Rows from block 3 of a small masked image model, named by matrix and row number. Rows with one number within an expert belong to one neuron, the router's apart. Each number is 500 + 40 x the weight over its row's rms, rounded and kept within 0 to 999. All counts start at 0. Numbers have three digits each.
Before each expert's rows are labels from the 100 images, of 14976, where the router gives the expert most weight on average: "patch colour" is the nearest of a few named colours to the mean colour under the peak. Only what is clearly more common there than usual is listed. The data: photos of plants and fungi (iNaturalist).
# router: router (model.blocks.3.mlp.router.weight, 16x128), inputs 0-127
# up: expert up (model.blocks.3.mlp.up, 16x256x128), inputs 0-127
# down: expert down (model.blocks.3.mlp.down, 16x128x256, transposed), outputs 0-127

# expert 1
patch colour: pink
router.1:470461469442471536481425451512449461577435449456521480476512492415467443511497471545490460582458558465539534489512491507532558513501449512516516513523472531518493509478466478537536488524509480472494490490408493466432450542521460541531427534493518508494459496433488471412558571491491580401521493499486513510516475483548504440423542506553463513488569554506533457523441417454446507496504
up.0:539563534629554560480503528519520530504516410505444506497515489448484481472489537454490475501547443531510538492490506444543529526470525497485509483511516496468459473529450444462457520515553523453489506519511476428425506608496487518428517416508497459516426488474599365493495515532458528535540416464487508523455465507488525520549480486525491565512523471534465492497470419502493529528529
down.0:507494487519496548523551485558507513506507465495526488473585471536464496490445543547568549489483489532490512575548466463512493487438461533541451542458560490512450504454521474525496602466494542460420407476525436480520489540569490497555489414515446487497464490512530516531489504347505493441506395495474479469462461492512511508505469432522506543568531435512501568484506467467484528513480
up.1:455478497611498558521477487519515503508525421476447464473514534443497481448493519482523511531526460570468509498494496474529539487492546486535483439496494487455482393507514466499490487490503525446466493547495498479456505594526503537437528478501497436435395503514578392486504435508511512491591415476504506529436471488495507478600510531548523550523520501568501490478564414492502533535523
down.1:510547576477514515476533487561478495510461446454491494568563472461496530473540567501478490491550445516507493533549496518539427470516543502531446498503603511443452460441500445526458582539469495418493480488516443483500487548506458552434522450504453501461424510546489491554520473488508498473525463477499490420471488553478513514538518590553487470613479473437549470494491418538550466523475
up.2:513511518636539590500525491523529527509482426520460417465518556478436412439464499537517490481503443560463481505460532471505580493481535493586474450478512466482511472591512448454461437530525513484556496566511438465456501550507485565441510488467485426498433488496563408488446505520510528490583462499475544498460501507481520491546492502488525516479525502559510521503483451494526506503535
down.2:530495531496544549529476534627494459508495472508542498451609527483474495480443532519500510517479495561487574544460517519532444481472577536482461479472555456470434487476515493488515564469501455459477420483545483515481519521555426534494508474489466453490418560552507460522494468444540523475580457507456524475498440516504576485497518439492463591617525482515500477448501495493489539535531
up.3:555526408514533510485491517493506458539485488502533518498501508500473487453404463450473561579522467472521494534534574533445522458455497524540554404466483526548477468545388508423481448482452496479528445476545494496398495480471546482495514524569464486477457558493503502547488437469474522557443533435492490518488544422523551508501504492472546505419471523519515444568513490509463519547557
down.3:606494565479472551477480477527603444484496430549502461421512505516544480463460552505496486466474486542531553573498411507548478513485565502542439492487592497525478520486577523515571457500452487498486491433454477495482501493497459473536467475426529491521484440486528485497507491498518475519548471570478495574477463516506404494478512451504517579570559505501515448428485503564511537530477
up.4:452496527568477570486508571538516472541559483485480482516493561449490494494507562545532572417479430529463541539458518527467501536458533475557533507443523375497532499524497506499543473514461539466493442535507443545461487524525528530473535456532512484428443390509532444502449495518481520509547443495497477539498498530495537485543534509529613555498496434529519484451509416470485523551542
down.4:475536518510513585493520464422515423498502374478540504542500540471473441443549492554505523436478456450468541545455481493424499493586562479495504509505509503506432523448516557510496467517541535450460468482534478502484522565568474544524552431519436551550476497545529444439542455516465583481563475462453493490518531459565494502533506478499458573524530517475513532482537515487519459507437
up.5:578538500575500529474481497549536565505505423427413468473529495469482545478505533530491471519507447608438466457493498470528576510477536530571442515514497470474457491539522434541524543519500554476517520539459462504465468485510477507448559481422509482468471469522530438493479531506462518463503464492553534507393490486467505461565441509539528577561539432551514504519515460459488482529583
down.5:502556562490573546518504541506570501472516407475478466503541446490426422436486578537532508438493471497480476530491490506490453498479558479556475506506555451479462517499522558504542548470446491444494428470506421535460500509507473604509528468473405488438448515516539475504525515490493474497513445538470446526458488485538492449491539520507507619586543520501579480457498517498487515549500
up.6:469550549576524554481499491513434531505508470486419453471521539480446472444504507563544503450496474512469476529494470461521555545481569518537447478471515393478445496590522504478531499490535497439512496543473443510483542519524464550447570466441453464457431452508517446495508483558450564470547414513464580510416492517512520516577458527545557534514563481497521494499507464468457479508493
down.6:497492541521534560471555487589569459497528455476513512483553463513501464465455561528481532522414481552525541514487498527480476465487509547549425450500539498490443548440563499523572523521475470403533449485521391483462453562470466542480520508491472522486443520552566451468492479377525488455529508519491508491484430547532456495492498459519522573512516510525579510454487464499483529556524
up.7:446510508599492543483485436510437448506493464464460514477538547476459534458515482457477496532546482501499513480522478506480454487502551517574507439467534560481506469581475458499482481475455487394465521563542417476483464549544512556469525564496470475447428486458598487547504457556496564563491457443527500501459484496496527483587508535512483480416475533450506507534499406443492512497466
down.7:580464518470478457480462448534565479483516478542481516531441489561583523465466554487430505484467553516564481520578417518524507529508485505540495456511490530541502574446537449554439490486467498484483494493533499450476543488505473514512497431395462535567544502462501568446485502547516547503442550502468407536451509514490405531460401525508530553536527496524531503540506464505504465455521
up.8:479514494622495588518503529509501468505570423482444444464494511425501515422514501493496474475508449587482522488447497484537539513442529492515467427517500472490510487476483449458462517489485533486538474560508489466466526565498503524437540450541498454486370504524588397536479544540477533459522469493486527532480474469522492487599510522481455537553518483564484504490527467498500572555497
down.8:470495532491545550497530495565478444428465431436532515510597504538463491508425552502497524496500476511443482595507525468513486479440562531537541511513531473417498511468552502482505619523448502461486429459508461513493482512561444509503485518499409495451442530470502491541512464495492523474474421557542535447476516507495566486487472521533508486555482448403509482474403464478472478528473
up.9:435464495530461503488473498515590496480497506615464482509495599505531505489524563512505472482487489523533505510542441435528399495509489489516472524442542421501588459503543459515448534515526590490463497520496453500497495482456495485466560453415487443480485422534551494454445463571506532453528532537527508555509491488486497532549492531532618562431531505516464494471519502512501435497489
down.9:441539525526548501495506502545484439525518471493532515482541479465495494435496508494487524536426468483479507548573453491445456492449515504491415453522561543508461549451558549546527534471490459404480377469593447503476480572522487531538461487444458442502413533512523472523524507453507453465532481512503453488461419487523434495567539505485454538513506526511563528449482451495439546473489
up.10:464431560526511547483494500486490547507463467467453512524487554537514490447431504498524526519504474478522479627505497481427536520477498510600620475516528477453511498554505494555476530542408562430500521535556489486399599523544561529485516510550489508416514508483503446486551466527460499586476490454543469518467522491502508476516523506476540491484445516459526510503508481445437522537527
down.10:515419533460540489490470486472513490444516503532463580436442501484526475496394523539522495442506554556496469475536464510544557566477447507518465523446441467516447552486533455465554510502456525523469539487480471548487496483636565527514511534473486494471498454502432545496471456438518513509470456536546544487460477479532457428458434489452538558479498519568428523509441566529486544498485
up.11:498470515609486558516515493516541487497524401470480434455519512449480508448510523514516487500465474545490536514464521482515583507457574502556527480510524491500476465498494436488523534467481509460466499613509477445414535545558492571427582436528481403456425475530545415512477513521476583522610450485489502514454467488503489466572478516488505500495491464537504517501511489476508520507478
down.11:514565545514582533479466479570496506511474426497495492559627485503439473489489563508498533466520498490472531533491533496530442419471536511576559506462560515470485478428549497515521596497457513405460450472498434478497497483531447542464501472525449514480473504505520478564547473478520521473536472496478477452458482507560545461511514551528505524612503487432561482456439465501506536523546

# expert 7
patch colour: brown
router.7:470467535462437509484445461522456555442525402476508531471494547462527514517451456521444465456522533444511512475507534489470490462426490507549470458542470497532455521500493442486480493560476471481495509458528467484550453513435412458543452497489440452551503502507487508466449550450510511509532480443504519439417385499461451443510432440510552457530569589495564516474473498492561494478524
up.0:490455555568561538519493499485491546497552456422428446459534494464489504470479505541482440488503487556488474435445476521540532608471599497539541493567477487440492499503479368502495500531511560452511514554559469480490499525546469498404534491509538469475500501504504478468471506493479554486517500553532501569466517551510496486595391496489517479531550493531517544533487505462497479576491
down.0:444514475570390518530524488612479445550476527481477515541455507479530497523567497485498480472437472510469517466507525510506505534466466464522557548464535470437573518553467423555499480509577549536549559545461438458541472506511512532483609524497451517486493450499509461463436468509569438518517526545456512514508511529455530459535514513420511455468541490544475529558494525460467575515484
up.1:556522522472481506493561531564477501489538465444466503459573497463518543492530470528498493487524441508544580484496487579461435565413525509455550571459501465525535483514447503511503549519477566500527486519462465531525494504463386513499521604429454523463471479456513504546454513461563525507534435519501495534532449465505513458494502490481518518492459474587483489472544471465517527623580
down.1:448509486482521476446513526445513520473469508455512530554439475481505453456488483451541522439533496403498400463485519437364496523614553534563491489492509527399533558475488511439490535517489503441529475574480510500511512483478451446546472448488517510498501524467523585492507479484527483462563551442489476503487473542481524548480460511574509465519527507495478482539536464523528553587486
up.2:485481465488535511530571537454500503502553497445533519465466561432370504494493466494533498496522492512480519503435478478475510564482512457489490490554483531433491512501446469406490527520415547478550502501558456496504459510543554519492521485467477477438508442420522469519524467569507548468504481466490608632496529579546503523539463479512521520513539523532520512538526490513473524595441
down.2:452516489569349497547504519637520448518478496501535534533463425495555506497518472479582503462487492509503472521494538551489475464517436439534566519493494509450521555471470468514517471486564501521543460497475471514520419580447530482533514540497439464418449501511532513457486513467523475523475492569411521485500502476484500458520509497428493512514550462551555542488503551480495567466484
up.3:533541531609542538533474515540522460533584458490443461487517500420513523432496518547472481519502475526484516491482471513512511512497555500522477476526528450513489456496474446464507496472506526434499482499526476459435546601532517556445532407462490469492382486490564432533487521497434578488562437491502437524475439516487545484567495491485484595506522439518532471453517468475523547531538
down.3:493537495486541591524518519528466415539589487494491467495493440388581499473510496512457448530437501555520524411552540532569479503414472481528505476511499519508480463538469508479480499517570497507468449487471555430471498486517542603474570424498525478480493496512528474520489476460480499509502506468518478554496492487534531423546550543461444453508524510463560559548508514443428485561468
up.4:515481494581454584487416448509524494531508441477516481465545491469551526468557478529470516549472465545523558490492503546509493521522571524477505475472480526517449469479509505490498519495516477454502477515460466467485527580514455534493533494415511359481380496518597429528473519485507523549571451497476414531465451520455501501564546476496474547548497533463488486438512461448538463509476
down.4:458499490529470557569503479568440476518535450454536443497498506445537495476487479541494495551461469586485549496472519549543514515556503451448511440550519523531477425456533503471532522501479496519460458530453506455552492555560512570459550499494483470518474478572506394472545507477457499540548387499421482506538475476411523476561492505461419495532488502514514594528510523508508463525439
up.5:487504523602493548479499517567526509494537518454489464514493520470508508513462482520472514542473484548563551504462527471502559543515513543507582471527517528499461589521485479548535467482556477482490426491527518451491485502555456551426503493510521433409493547499523496490512455356425500565535477572522424456482518415538552429538484556516503534527503505544489502484493462545577483474476
down.5:423484502493467522459521517585539460486552467484526469551486440440571538501446491479477435537418457467520461474494478502502502459491502502526551521566516512484554494525483470514542567523472514518491436509489517478519480482518467579437516496475510459424505465510498453470522491513508541454583537506485422511441368464542539393489473571467474502506541570438519538526555537474490517453476
up.6:511437507665484575492475472493496480506529461474506502451516482420526561489556489534500533523524494580494552489433485532524522538461526532485456448524504506460498465499465412475482495496520541480510533541477442449504539553555491555486524449494505400458398448506609442504460456484487537499533492500481481522493474539525513518600504443482494540498468485532518527528518445465491474538513
down.6:493477460516469521521559509629453389512564452529471448451510496423528480475480463491496460543457497542486465517462450495472467613489515491501517497550548530452500450510532481503534530489475519556462510489489503448521508510431488507471567513495434460468471461525533508432495492493557588500572528528458514578512508521542539447554473529466495448490496466481578581490492511426477541521467
up.7:489538571612498552529529528509536494503541443492431459419527475440490521462551516538480479514550474516484507445482533500518494532467579514555490487525471475494460496506451469437484489485450575416512520479559434483473543592519524560473574482382477475423449481531511432506469512485491505525462426488525517566487495507525511484546548501584474537538490483534496482505546472469517538549498
down.7:472537557522474588528544499513498460528590419483443473418495424419550488451452529542493436533486458544481500478451549554530501461445495471492526494498508531588459438509476493434497503591477513541505512513570528470485535504533533588432568471504467526482470494557491482465468483459453485514494480521494476512501507448475536467562511559486455551537500468440532559507505511466430444522517
up.8:506431388508566501469467485538486478476474500481513420533508508500516442515480532497565470523532474496494502576497506458546597537578478463481559461532539484516526470535502501499470529507410521537517485475394526508460514510511464492472437413599493489473515470499518493516593548565434507471502461570426494455460499564511460484469456507475546486562507525440543499476514487503502461448469
down.8:495479509508527457523541470543483442495557443528490481451496516538395445508469502518510491481535464577429485555418522502509483563484497456524495528581474538512512547488496492524472607546450489477529482433518498504495488569438486521510499454474486555545524460449488460441553574501446507499504414551475492516508484478558437460548447414577494568500497467519563470479505463499458444544486
up.9:459536546496557539546483554576516553545554444489469474509478454458535553450530528495553484502499461529474530523490525499603576484453485522466564434513479486559473459601424515477480543528468538507536503492507554489455575516514546532454515456508515523434485499500501452559518507495465517534549476520538464525487496511470499496506525491555420561554413470443502432464589465442507492489454
down.9:526512519483468485474516524562550587488468548540537467480467513440582513451516487545462465492455501523480480460530449521521499497509471456466446534448521526559459419461462490470544406517575467510514576498491456503508506493477494546540530484550483485533529522559477499441507486440489478533509502524387517487529493453421489509491448554427484557550567490522438507524450525589512546540411
up.10:495431463481480528503484529492460494469443482509513472556517590571511457488470501545585550497538442478484494604481532452519633490562506439566511500451633478539545468488540499517477538524463528502500475481437499450477484474518527526520498415578486502494466468501523488510538491527464474445551515525467503471509531531518491532477479500527612457509532526432490520478553500506527443509471
down.10:488484488470506482520484482558462402498529368495501530423495509493473491496495527476468503516475473566521578535485488539539456525481542515565495450539451561530491548549497521500419537495436508510532480455540477490490482560503501457531500469511418539582502499536469460517534544499454512577515437520508448513489531470574435487546491460566537575500416463481523516468526449447444442492450
up.11:478500551494564522493582586522442553552486466464499494524492496526473439473456534519589482481473467472486517570409575495482585538486499495564550461535504469610481441546455579495478509492428572461574455513486471461462580503499472535483561495528473498520477546501522461496503506485417490494509486494501448479485549489515444496511426534497505499522491530475515559465513443465507481536432
down.11:453466501522438492544502463604467535509495451518516457456487514546484473520571469498536536465448472559492443458528501537464494528568485460473477497514445571512450552508523516441485493524483524497506483441541506512519504542571528487556471512498447477565555529485479486483477528453503489545535467552431426520562492416527440508523423483526496585526511518561482542480450459493520470484355

# expert 4
patch colour: grey
router.4:467452481523471526478527480486478507464520463467529564401423581511446513534469466478515558482492503493469472476504489466484478489535507492469529514522483563471517448499478480520512480499474463524499554454515591540485446507465535550503530583478536459506541454482456510361523445480531505580439463612484516475491576557483466463437444437519466596529491505492558469480519559502503510482489
up.0:468468528641496558495496518508500515514540425444434487522512498454503529472494558502536512480551479473436516498490460506513482539491563516520527456458501470472491445494508472517485503526481577414491485543506458488443545567519495511478537444434487479492378469504581425510519436520470561469540479459466517578472452548530512501596523520513537496520448452514499490425537461503476554532469
down.0:563521499519489509493577512529454509503492428523506499569490517507478473451507502510494523474499518522499534526467529510456483536534560488553531449462561516555515499548542540575479430489533539493467500536481549435382502469510475557448510452508490468438499469554498424467459454433479475515566501486535567544550481469495464573539482559414461584556531522428510460493499481548452531551568
up.1:462428528588521545477518553512563505544508483485529474480499566425507502467482525516553517466468466523483521415475489530536519455474525503468441446443490491462460512485500524487578490467494411451482412531491440502516466540506495528482502504435474440414387495507582442566486421466504577504535480487467495477432438464507485459530521517539458535503545481520512489486497498524543532545569
down.1:577537534494482532498526498549446539465505538508457472509504483440535495540522445502487506486498537540413549499473521505501488523531553439499473492538500479503462485499506493480510414505484550480407462593526512451465457473549467576468550425476510507503536560462463435455532443521532471476502460499485495566530473366502506590527484547470466596565536475556531448501535472536510547511499
up.2:512510515485529530485510539475455486528490516451506524500444582515398443465506494467493489489679495490470534531483556452475490487465490480488544457533487509534493469566447506492480462514444504511534479490540540511509501516543468419467536488464481508507522457488482557471499493615444501580487523514472482430473454568500560534481542473565514499473508505481473457465500498461563460514627
down.2:431513494508546457560546497514537496502451468496495457531460502529509488494486418501494558491499474507558501449496524483416489465518445472553538458504425513480449491504500519599577493490576491469531528598563466513506534499486484516497524514571424491453537572543509439451488496449455515511577531444482521417523550430419482489587471485507496491428545528493503521513490470451464471471548
up.3:530531430568523507501464490502489531548470472509497486469528563532479436429495442493534520548595521452465537481525429501466531469432537515469545518518516524488524474539505470466478476511432459477482507500534476482512440517514461514562529442455466456491442480446538456549545499548498545515476484512377519463484499585420453546541465456560463507484478520484545462472440488484500399532589
down.3:562490504468531457474516500507499550489473589516487488499500495532464495521366551507483440506492556493579417509514494476450513528437532499553562457526478520530379532498478461513550535556568493395550496513474454500472502471452476527494521505524491502513519527536482466457505522470503518453571501463550440400529546490446505445468480510503458425499543472519504466425497486528519538566479
up.4:492538527589558557485508544501491512516509405474457448516572486418521515420516521506507518487469471523483540477490487480497536488526590497490465446511546466480472456481520530522495476487487531435494477547483464435411521587551478541443544448495477436420392505492540418494538453523465572499556467437470487507473459520464505516577511500551502518526478487500499514470555445432515518506489
down.4:496525557484527562505532509503496515533529487512484473513586512455567430383460558521532499505486467551494548509524514493549535510532526482529521447492563520541433457452481508539531453519499532521417496548493430451429505507508474562418495431485469513479494481517458399507473550460484512419537405509437460485523511491465529497555512548555504571530557545503525515443493492502487435538482
up.5:503509425511503501510489473558436423606499464484540524486464507484550591465507453488509494547488505541537517439539522508525539455570550431468477407599452550517467472528498563442425532475421553504506502482472482463506525577541553493491488484498467452496462501464519474504546555475466475524487450524544460513548488446497483560533502539511461502525457500534508549557558478433453457453519
down.5:608514540522522484472497526432509523456492491533489478506468443482500491453470570477451456504529512415480479545530458487534499556529496530488533498490505515518513557529509486428498432519459511477504477579469526522440490449552482473529477442510501509428523561459470523442567502492477478488499547533531501590537523459573450557430438501437530540532532494467552404509517505570533543569587
up.6:645459441494480488424440498534537477495519460491479509465496581543449375509443506506467531552568446516494557581539481421532471512456458540533528495502506501486498527533489451497501505509473554534496467487538487458475505491521502497493472417541446484515473489481467490462498552496447481522517469534481498494544528571497539471479475440457565515548453446493471430490399480535563494481508
down.6:504510453587519475517511480497473539538463525524547508453490530545518482580504417510515544508496499468576418481484504516437513461486476504515519527499446584488492528453505480549543530502564438465521529452511504547569465588467510467561514575508543509574490493449559473502473551469508524514470530508455498384513505522485479441547472414506488428443549515543500590505443456450515498517493
up.7:452488525571539555488536488500441520488530433493438462503546487516458512482571500494575515445495512492444532506489436515492512523564603486494491482459484426460497493547446513531521394512504522439578507498467456477492516541526434515485513466475492459446456481488534447505561489546490545473554476479448541512444463530531510560573476425585439485564530516458546524448510436478483491472459
down.7:587576506567473534520495508464520529503456550566541472495563486473516485491563524527495464523473567488466541486519544510470500492467487483512521488499503507530466479470522484523528453469547479493513494559559425488483444483494448492456536486495514486538471528561491408509515510457533401511470469488447532464580469420352447552493518510467424549567552502491490471491555491606497509512506
up.8:519512520488525526445538522478449515572492517518519541443518540531499494490531486481513491468549523468484491464537509368485516516490514638549523449547439531540480520547452514502527515495501469472551471507531459491525443505547498580481514512372445490498491461434511494503539494523555544464510536503421581482491502524403442495497470495544411501507544485450505507473487443541577532524518
down.8:511437519490473544500507496460555453519531517458468501530461429490534496460466524519509490514498474474476484521466553500513524490544562550507512428552478493526429475546432576460446511512454478468499512509562530481449609524466568546509557531512486545500504491530491538452543532511416484514515551481581457534447556513492540454470546486548579412428513459417476452481525451505473422540525
up.9:515576488498510513504591532496563509476493495546477511419550505539446446513476437557518535501503505514577532468558478527457454511451516462551479456494500489500425476580514583492498488466425550433538407535527500472447464492572478496506472540440464532445541513505452503556468463457497530547494469517533510504591476510458396585490507470477538518475442487501519501505455542533486547516516
down.9:480536504529531493499573506490470438504490526470549434546512567558454491423492498513493486525464521464545470521490577483497542560485441505562601396519490505479438511511501498484477510494492447458513537531501441540507502527521466600483483494433465523467473495483463497485441533442533481516556444494512521412519534421495520476489457504477427550466461549471479440510450493472479454584595
up.10:486494510617514604482507504506494472507506403464459465437565496447499514415556474495511484477537452526482564456477464508499492515517554520491500485488471498431489461489491490460514478493449517480506516547535448476438506578499489558453521444406472442451431482481556413536452451488485551490513462509471528576464419539492518539583509454508472550521510478507476492528523450461499527562513
down.10:545579502548517589503524482509457589526438511521457492486483498538559499444553450456520537553517531535537530476550561470473534460522478478501517452483529493551515469506468528515473427417483547527440520525534531446455487520457494556486487476490551486464474495617472422507459503505523474505457417490530509499573469397445477549510502538464511573519592491480504491498503497527467480463564
up.11:521532494470529536470524570453482446560542478606486505500493598499449471434503481476505507468579463427496554506500546453451428522515527470532507499441580447554487473511528527461482453539516483489547525430475423489450507507484569528487501484466402511494484518428461453517502471533479472518543536497472501491521509496457572469502521570559561522426535502468467459477532477538504444539566
down.11:506515492564458538469405563452521587504479525511480494449495466607535499483464494544515493490464491523492446524541504505405517473520460471487488460486393498518463545509548542500493454500566456435475436522569525508512448485538458504494488491526482509523490601587497506449448461524514435527462494525453451510494488482439440586500499490487568454481569494549489495497488519548445514465556

# expert 15
patch colour: brown
router.15:593470436504516516556528458496516556520532501501524539490535574422526509468472507521547541531455454478423491516494495527484539521565354534456419490489480505568503519545511551485500499527499515441494483573418559502510565509514489527483512473478460459537503456546442537546533563470487511489410477500443446506509558465516503512445487511508482502446506522453512457467501407425522491493535
up.0:405515545528546488589510556552547537467519469483457417495481394470445516513477517562545511452527489551448475541487509553540483551473548506594530492450491456485479490546456502480471503507552523460475507580426482488453541543456494504468489465501479498469531505522505464406460469488444578461533545525469469487478503460555476479530503538446471516514549489454508466532565481455416467546480
down.0:483435481546521490502457537525483514515555566518444504515532496562455426515488505511538504556525504519497481557502504444493530553437598554579540525508493449423537529508508439500516529539556522506567538558474428451551513451426485454469495499501539488490422570444529547454474537526538435518494485446501506457506487547520496534494482521554507518443545416610473466459515466539505523527503
up.1:441569494530495531487543520537552471524508516519477505553466459443521522492483505515576561553519466508529519510469589583474548462506517449503416479487453510564441471572401542463449528455413495485502496492513532451469554556529535519489504545512502486474461539501512466553506563459491480527456470505497499523518494419471503377517514526547486514497441522564482443505580447439485466494475
down.1:459435447564524468515510498472539549514439586491524529457433487524481515527506485479520452471534510468530416453499526517495545521544420519432482540576440498526451531523505466501532522521549489470518525435494500588538463513492553419590541533499436522467459500476489516476456541453505442539490541485547501498489532508508429459460478531478495534371502469581449530530447546459508480492507
up.2:494535506525472542534582496503431513446532436439514429478503499475530540497600489518541494534507499572549494488444541561525521445523518535486552486500465450486448446461453464548451521501478584458504516564491521420434547582499489479483536538498516500461488497591499418552484553470440502451526450513478499493490580468577480479554444509472472484560502452544500512518503468439509463480514
down.2:492400508505452559467408469438490519485472517492447454407506493548469510500510543451510506508521495476437347477461519411438508541450524524539510531445462498482481573537452435500498542524510532462544523478508509521528510446515531479517477520522497472515432548461489528488527548522485406479505459490480502408519525540464445520500463513560525457491578455498510459513522498519484553462465
up.3:497543514510514539449542544442594610517484498538520479474511505505586429442450496514535529495484476491500500497509527418510468527514557473492506534431499445584468505494506582563530468518562479509494448506452479495470491528468478551477528519378494505474505561519505470471494474439453495485498453544518454457507508495438475433526457474588407527537572488496523524440483452508551480517496
down.3:569532383568513500492504518452443435447504521506470546492504436556446473551534558441486535501482513503546451432518515550441465514484529501505465463581435474567460445466483506499464479511441510508497498494558566516487519498468594499508475553588482476505448514399597497496507492528504488561437508443478484507563455476491458500488538519446482463542525495503529470536536493459464480477476
up.4:465457590512425521575499459506519485506486494585515451512497597482554518505458503561496510522493500515521553419515536518529487472535522557460541511452479498532453464463524530580540459514590476516417444517437517491448580540521480495509493523446504512500452502532465449509549482497521530432582487529543429544502483446502488484538538495509492474500530459558540462476390459481450457514463
down.4:465496442567505528482479506547452465496500501468507510593525489527442436503529508494575543541435543478561449512508560458464487494422565588547566536544454456456482533505445463516534547484540502505610503578537498479492516526483447415474478535572528541435489564471559533512511487540508434456519492521469468432564490508540545506510449458525488517456490529477455548516485503536501506488480
up.5:461462548615491627463483569563526439511546436513446464495501518471453505478475537503453526494495449537464525533470489538531547537475529514521456476491519472543468433500481468478482560486491539431488523534470473435460575579533506528459567484485452438474413504515550415487484502486448503490539463483474490491499466534439504467588481492526528513528465512506473508473500418419473502493502
down.5:496551540506492620505443497523476446479589449457479453498513518537456421479525476444454580531474502510519601544470534503471501443445592527515542511492551556501478495519474468525477487507424514535517500570519528466532557515479455566500533459511538465496433491440517490487530520502510519502547431480458512496516491490592526488565496439533508554557488518493495477422500411490474453506536
up.6:448475530615535543438554486504492546466503494450472407486528498527494497474530541539537521525495487523521526512455530436531505498545532530595549484507526505463455445508493469583548566481486592470466520528463464458423528511555523544451552519506500435448370560473502462536488522509456531476530446489524502462475477519469551498535478601502503530532465511486502511473522426453499521521493
down.6:452473497534409575531457515537444493523541545466500487476509495536499492540481543457584463494462528470476399541511478532468543480451537518532512489516536507448508536577564492519564504524581513529459495523494445530558494565521481397541514496543541441427442533474548532455464504509505497500499477482490469485535480510558476504524516490542582391404483458525482496428502521549514538505476
up.7:504430500605500582483563530608503423517555425482441490495499529461443515477466547523509519510511480597503500516496478458515519516507538525523501463490561493509459473490477428450444527503451565460518511538468486440428538568531502550425474446561483446451430506529533446503460516498409533514540458503532534489537494509508500464555478521495551562552463510529480518497502466444477502480503
down.7:486549514573509621488486477534480418513589521444442482504521497502452424516528500502493568542505489508484522516483530546502485493495556526520481513477520489493461518543465556484452493511465489498510539509561543460544553540482509551511542503541555492468414522450548515476508512528504515500497472471486519509582440473599588522529566441516562539550436527484495428440504381484463513493502
up.8:450549578485557499487548566518516511557537524511471529485493434483481503415485460471463477500629469456512520546512451468456477538426546474496490486424531525509529503550465529495452518547574503521427512503533479511509542510496476506491507465393487528413492477486556446465521464471564549497484519629528453478454525540515490521469482478556493546472481510482544424493519501494539495515564
down.8:454510475544462485547463489465468521489494508516443426582581496474438487563562470552462514510407485532466455474557510569523484483431575528529506509529509465481495506495535454512584491522511469553529505575530479522569440486456488485480475450499548477441474538477582555522496559562527391496505493454466548491520426517548525502513522548513446482461547466524491439504457442501514488492468
up.9:443470459509504538568428415461432508517492454467428498503523427537455537536552512470448458546573556505434490477443441478559491606564484521540468434510517499419518538479482402540469487508530516472515483557502500499472537481500470458519514513532482468488474502465462485395503481530523540535500550539499504518484545533565528500528456504478469448575559553485492526556502459453488479477481
down.9:556496510506481549506447504472523472485538456454496492482512471513518416488471468509491516532462416540484457545513429510541562481381533534560570482470546499470562531514469438453497482513517500478511504554509439516523501528429467542436480484501564482467477572486549483427449489503525500481522417531437527460510503554578538539582465503502526524526559448531512464474486471558551557501585
up.10:465444504485573544525461429460503552497480490522488492569573494521461432527444562499494509502497499438447541581429476460447452551564562487585479511486485456477485474537551509560546532507536486453496472534494448502475508513535462518446559495487456511509492482574558482483526514529512571548534460483528459414460514560493481494567476498530528506480492495386490593469474496455474478461537
down.10:562497477500468492530510524487551407506458481498450480505495420520533447464549467530466513534506491491517533528530463550512484434408486440523472526511545507497538504525463558465413459521479490580473511491507508489459464495521518511546486389459512522461471497588537485461521464512511430525460544519449468595492463528519549597464530500479527456570493474466515419481564508544444560523557
up.11:447518502531422504502521470494440505434495540556497509510535576454564493428435556494452555502524462561502564485543488452530506533396509488509489542513496406541565493564488515536483519552517499509486514582477493546540431512509505517528570467478554499548508416458500511531411551527527519492500501447511513516474503494448498510537433477518455517463515439562515497507441508473586441543462
down.11:499459569520394441526515494501454416426511486472517467519507518563419491534523490521486509533460574544514543539499529527473489550477620516533535493497500440451520530457558499527581544488478474504548504554553536426475496477461483516507491506528489499524512530465523473531540538527450422512519479577504561441506495545457602476522497506509416460521534475447553509543466508546546489489463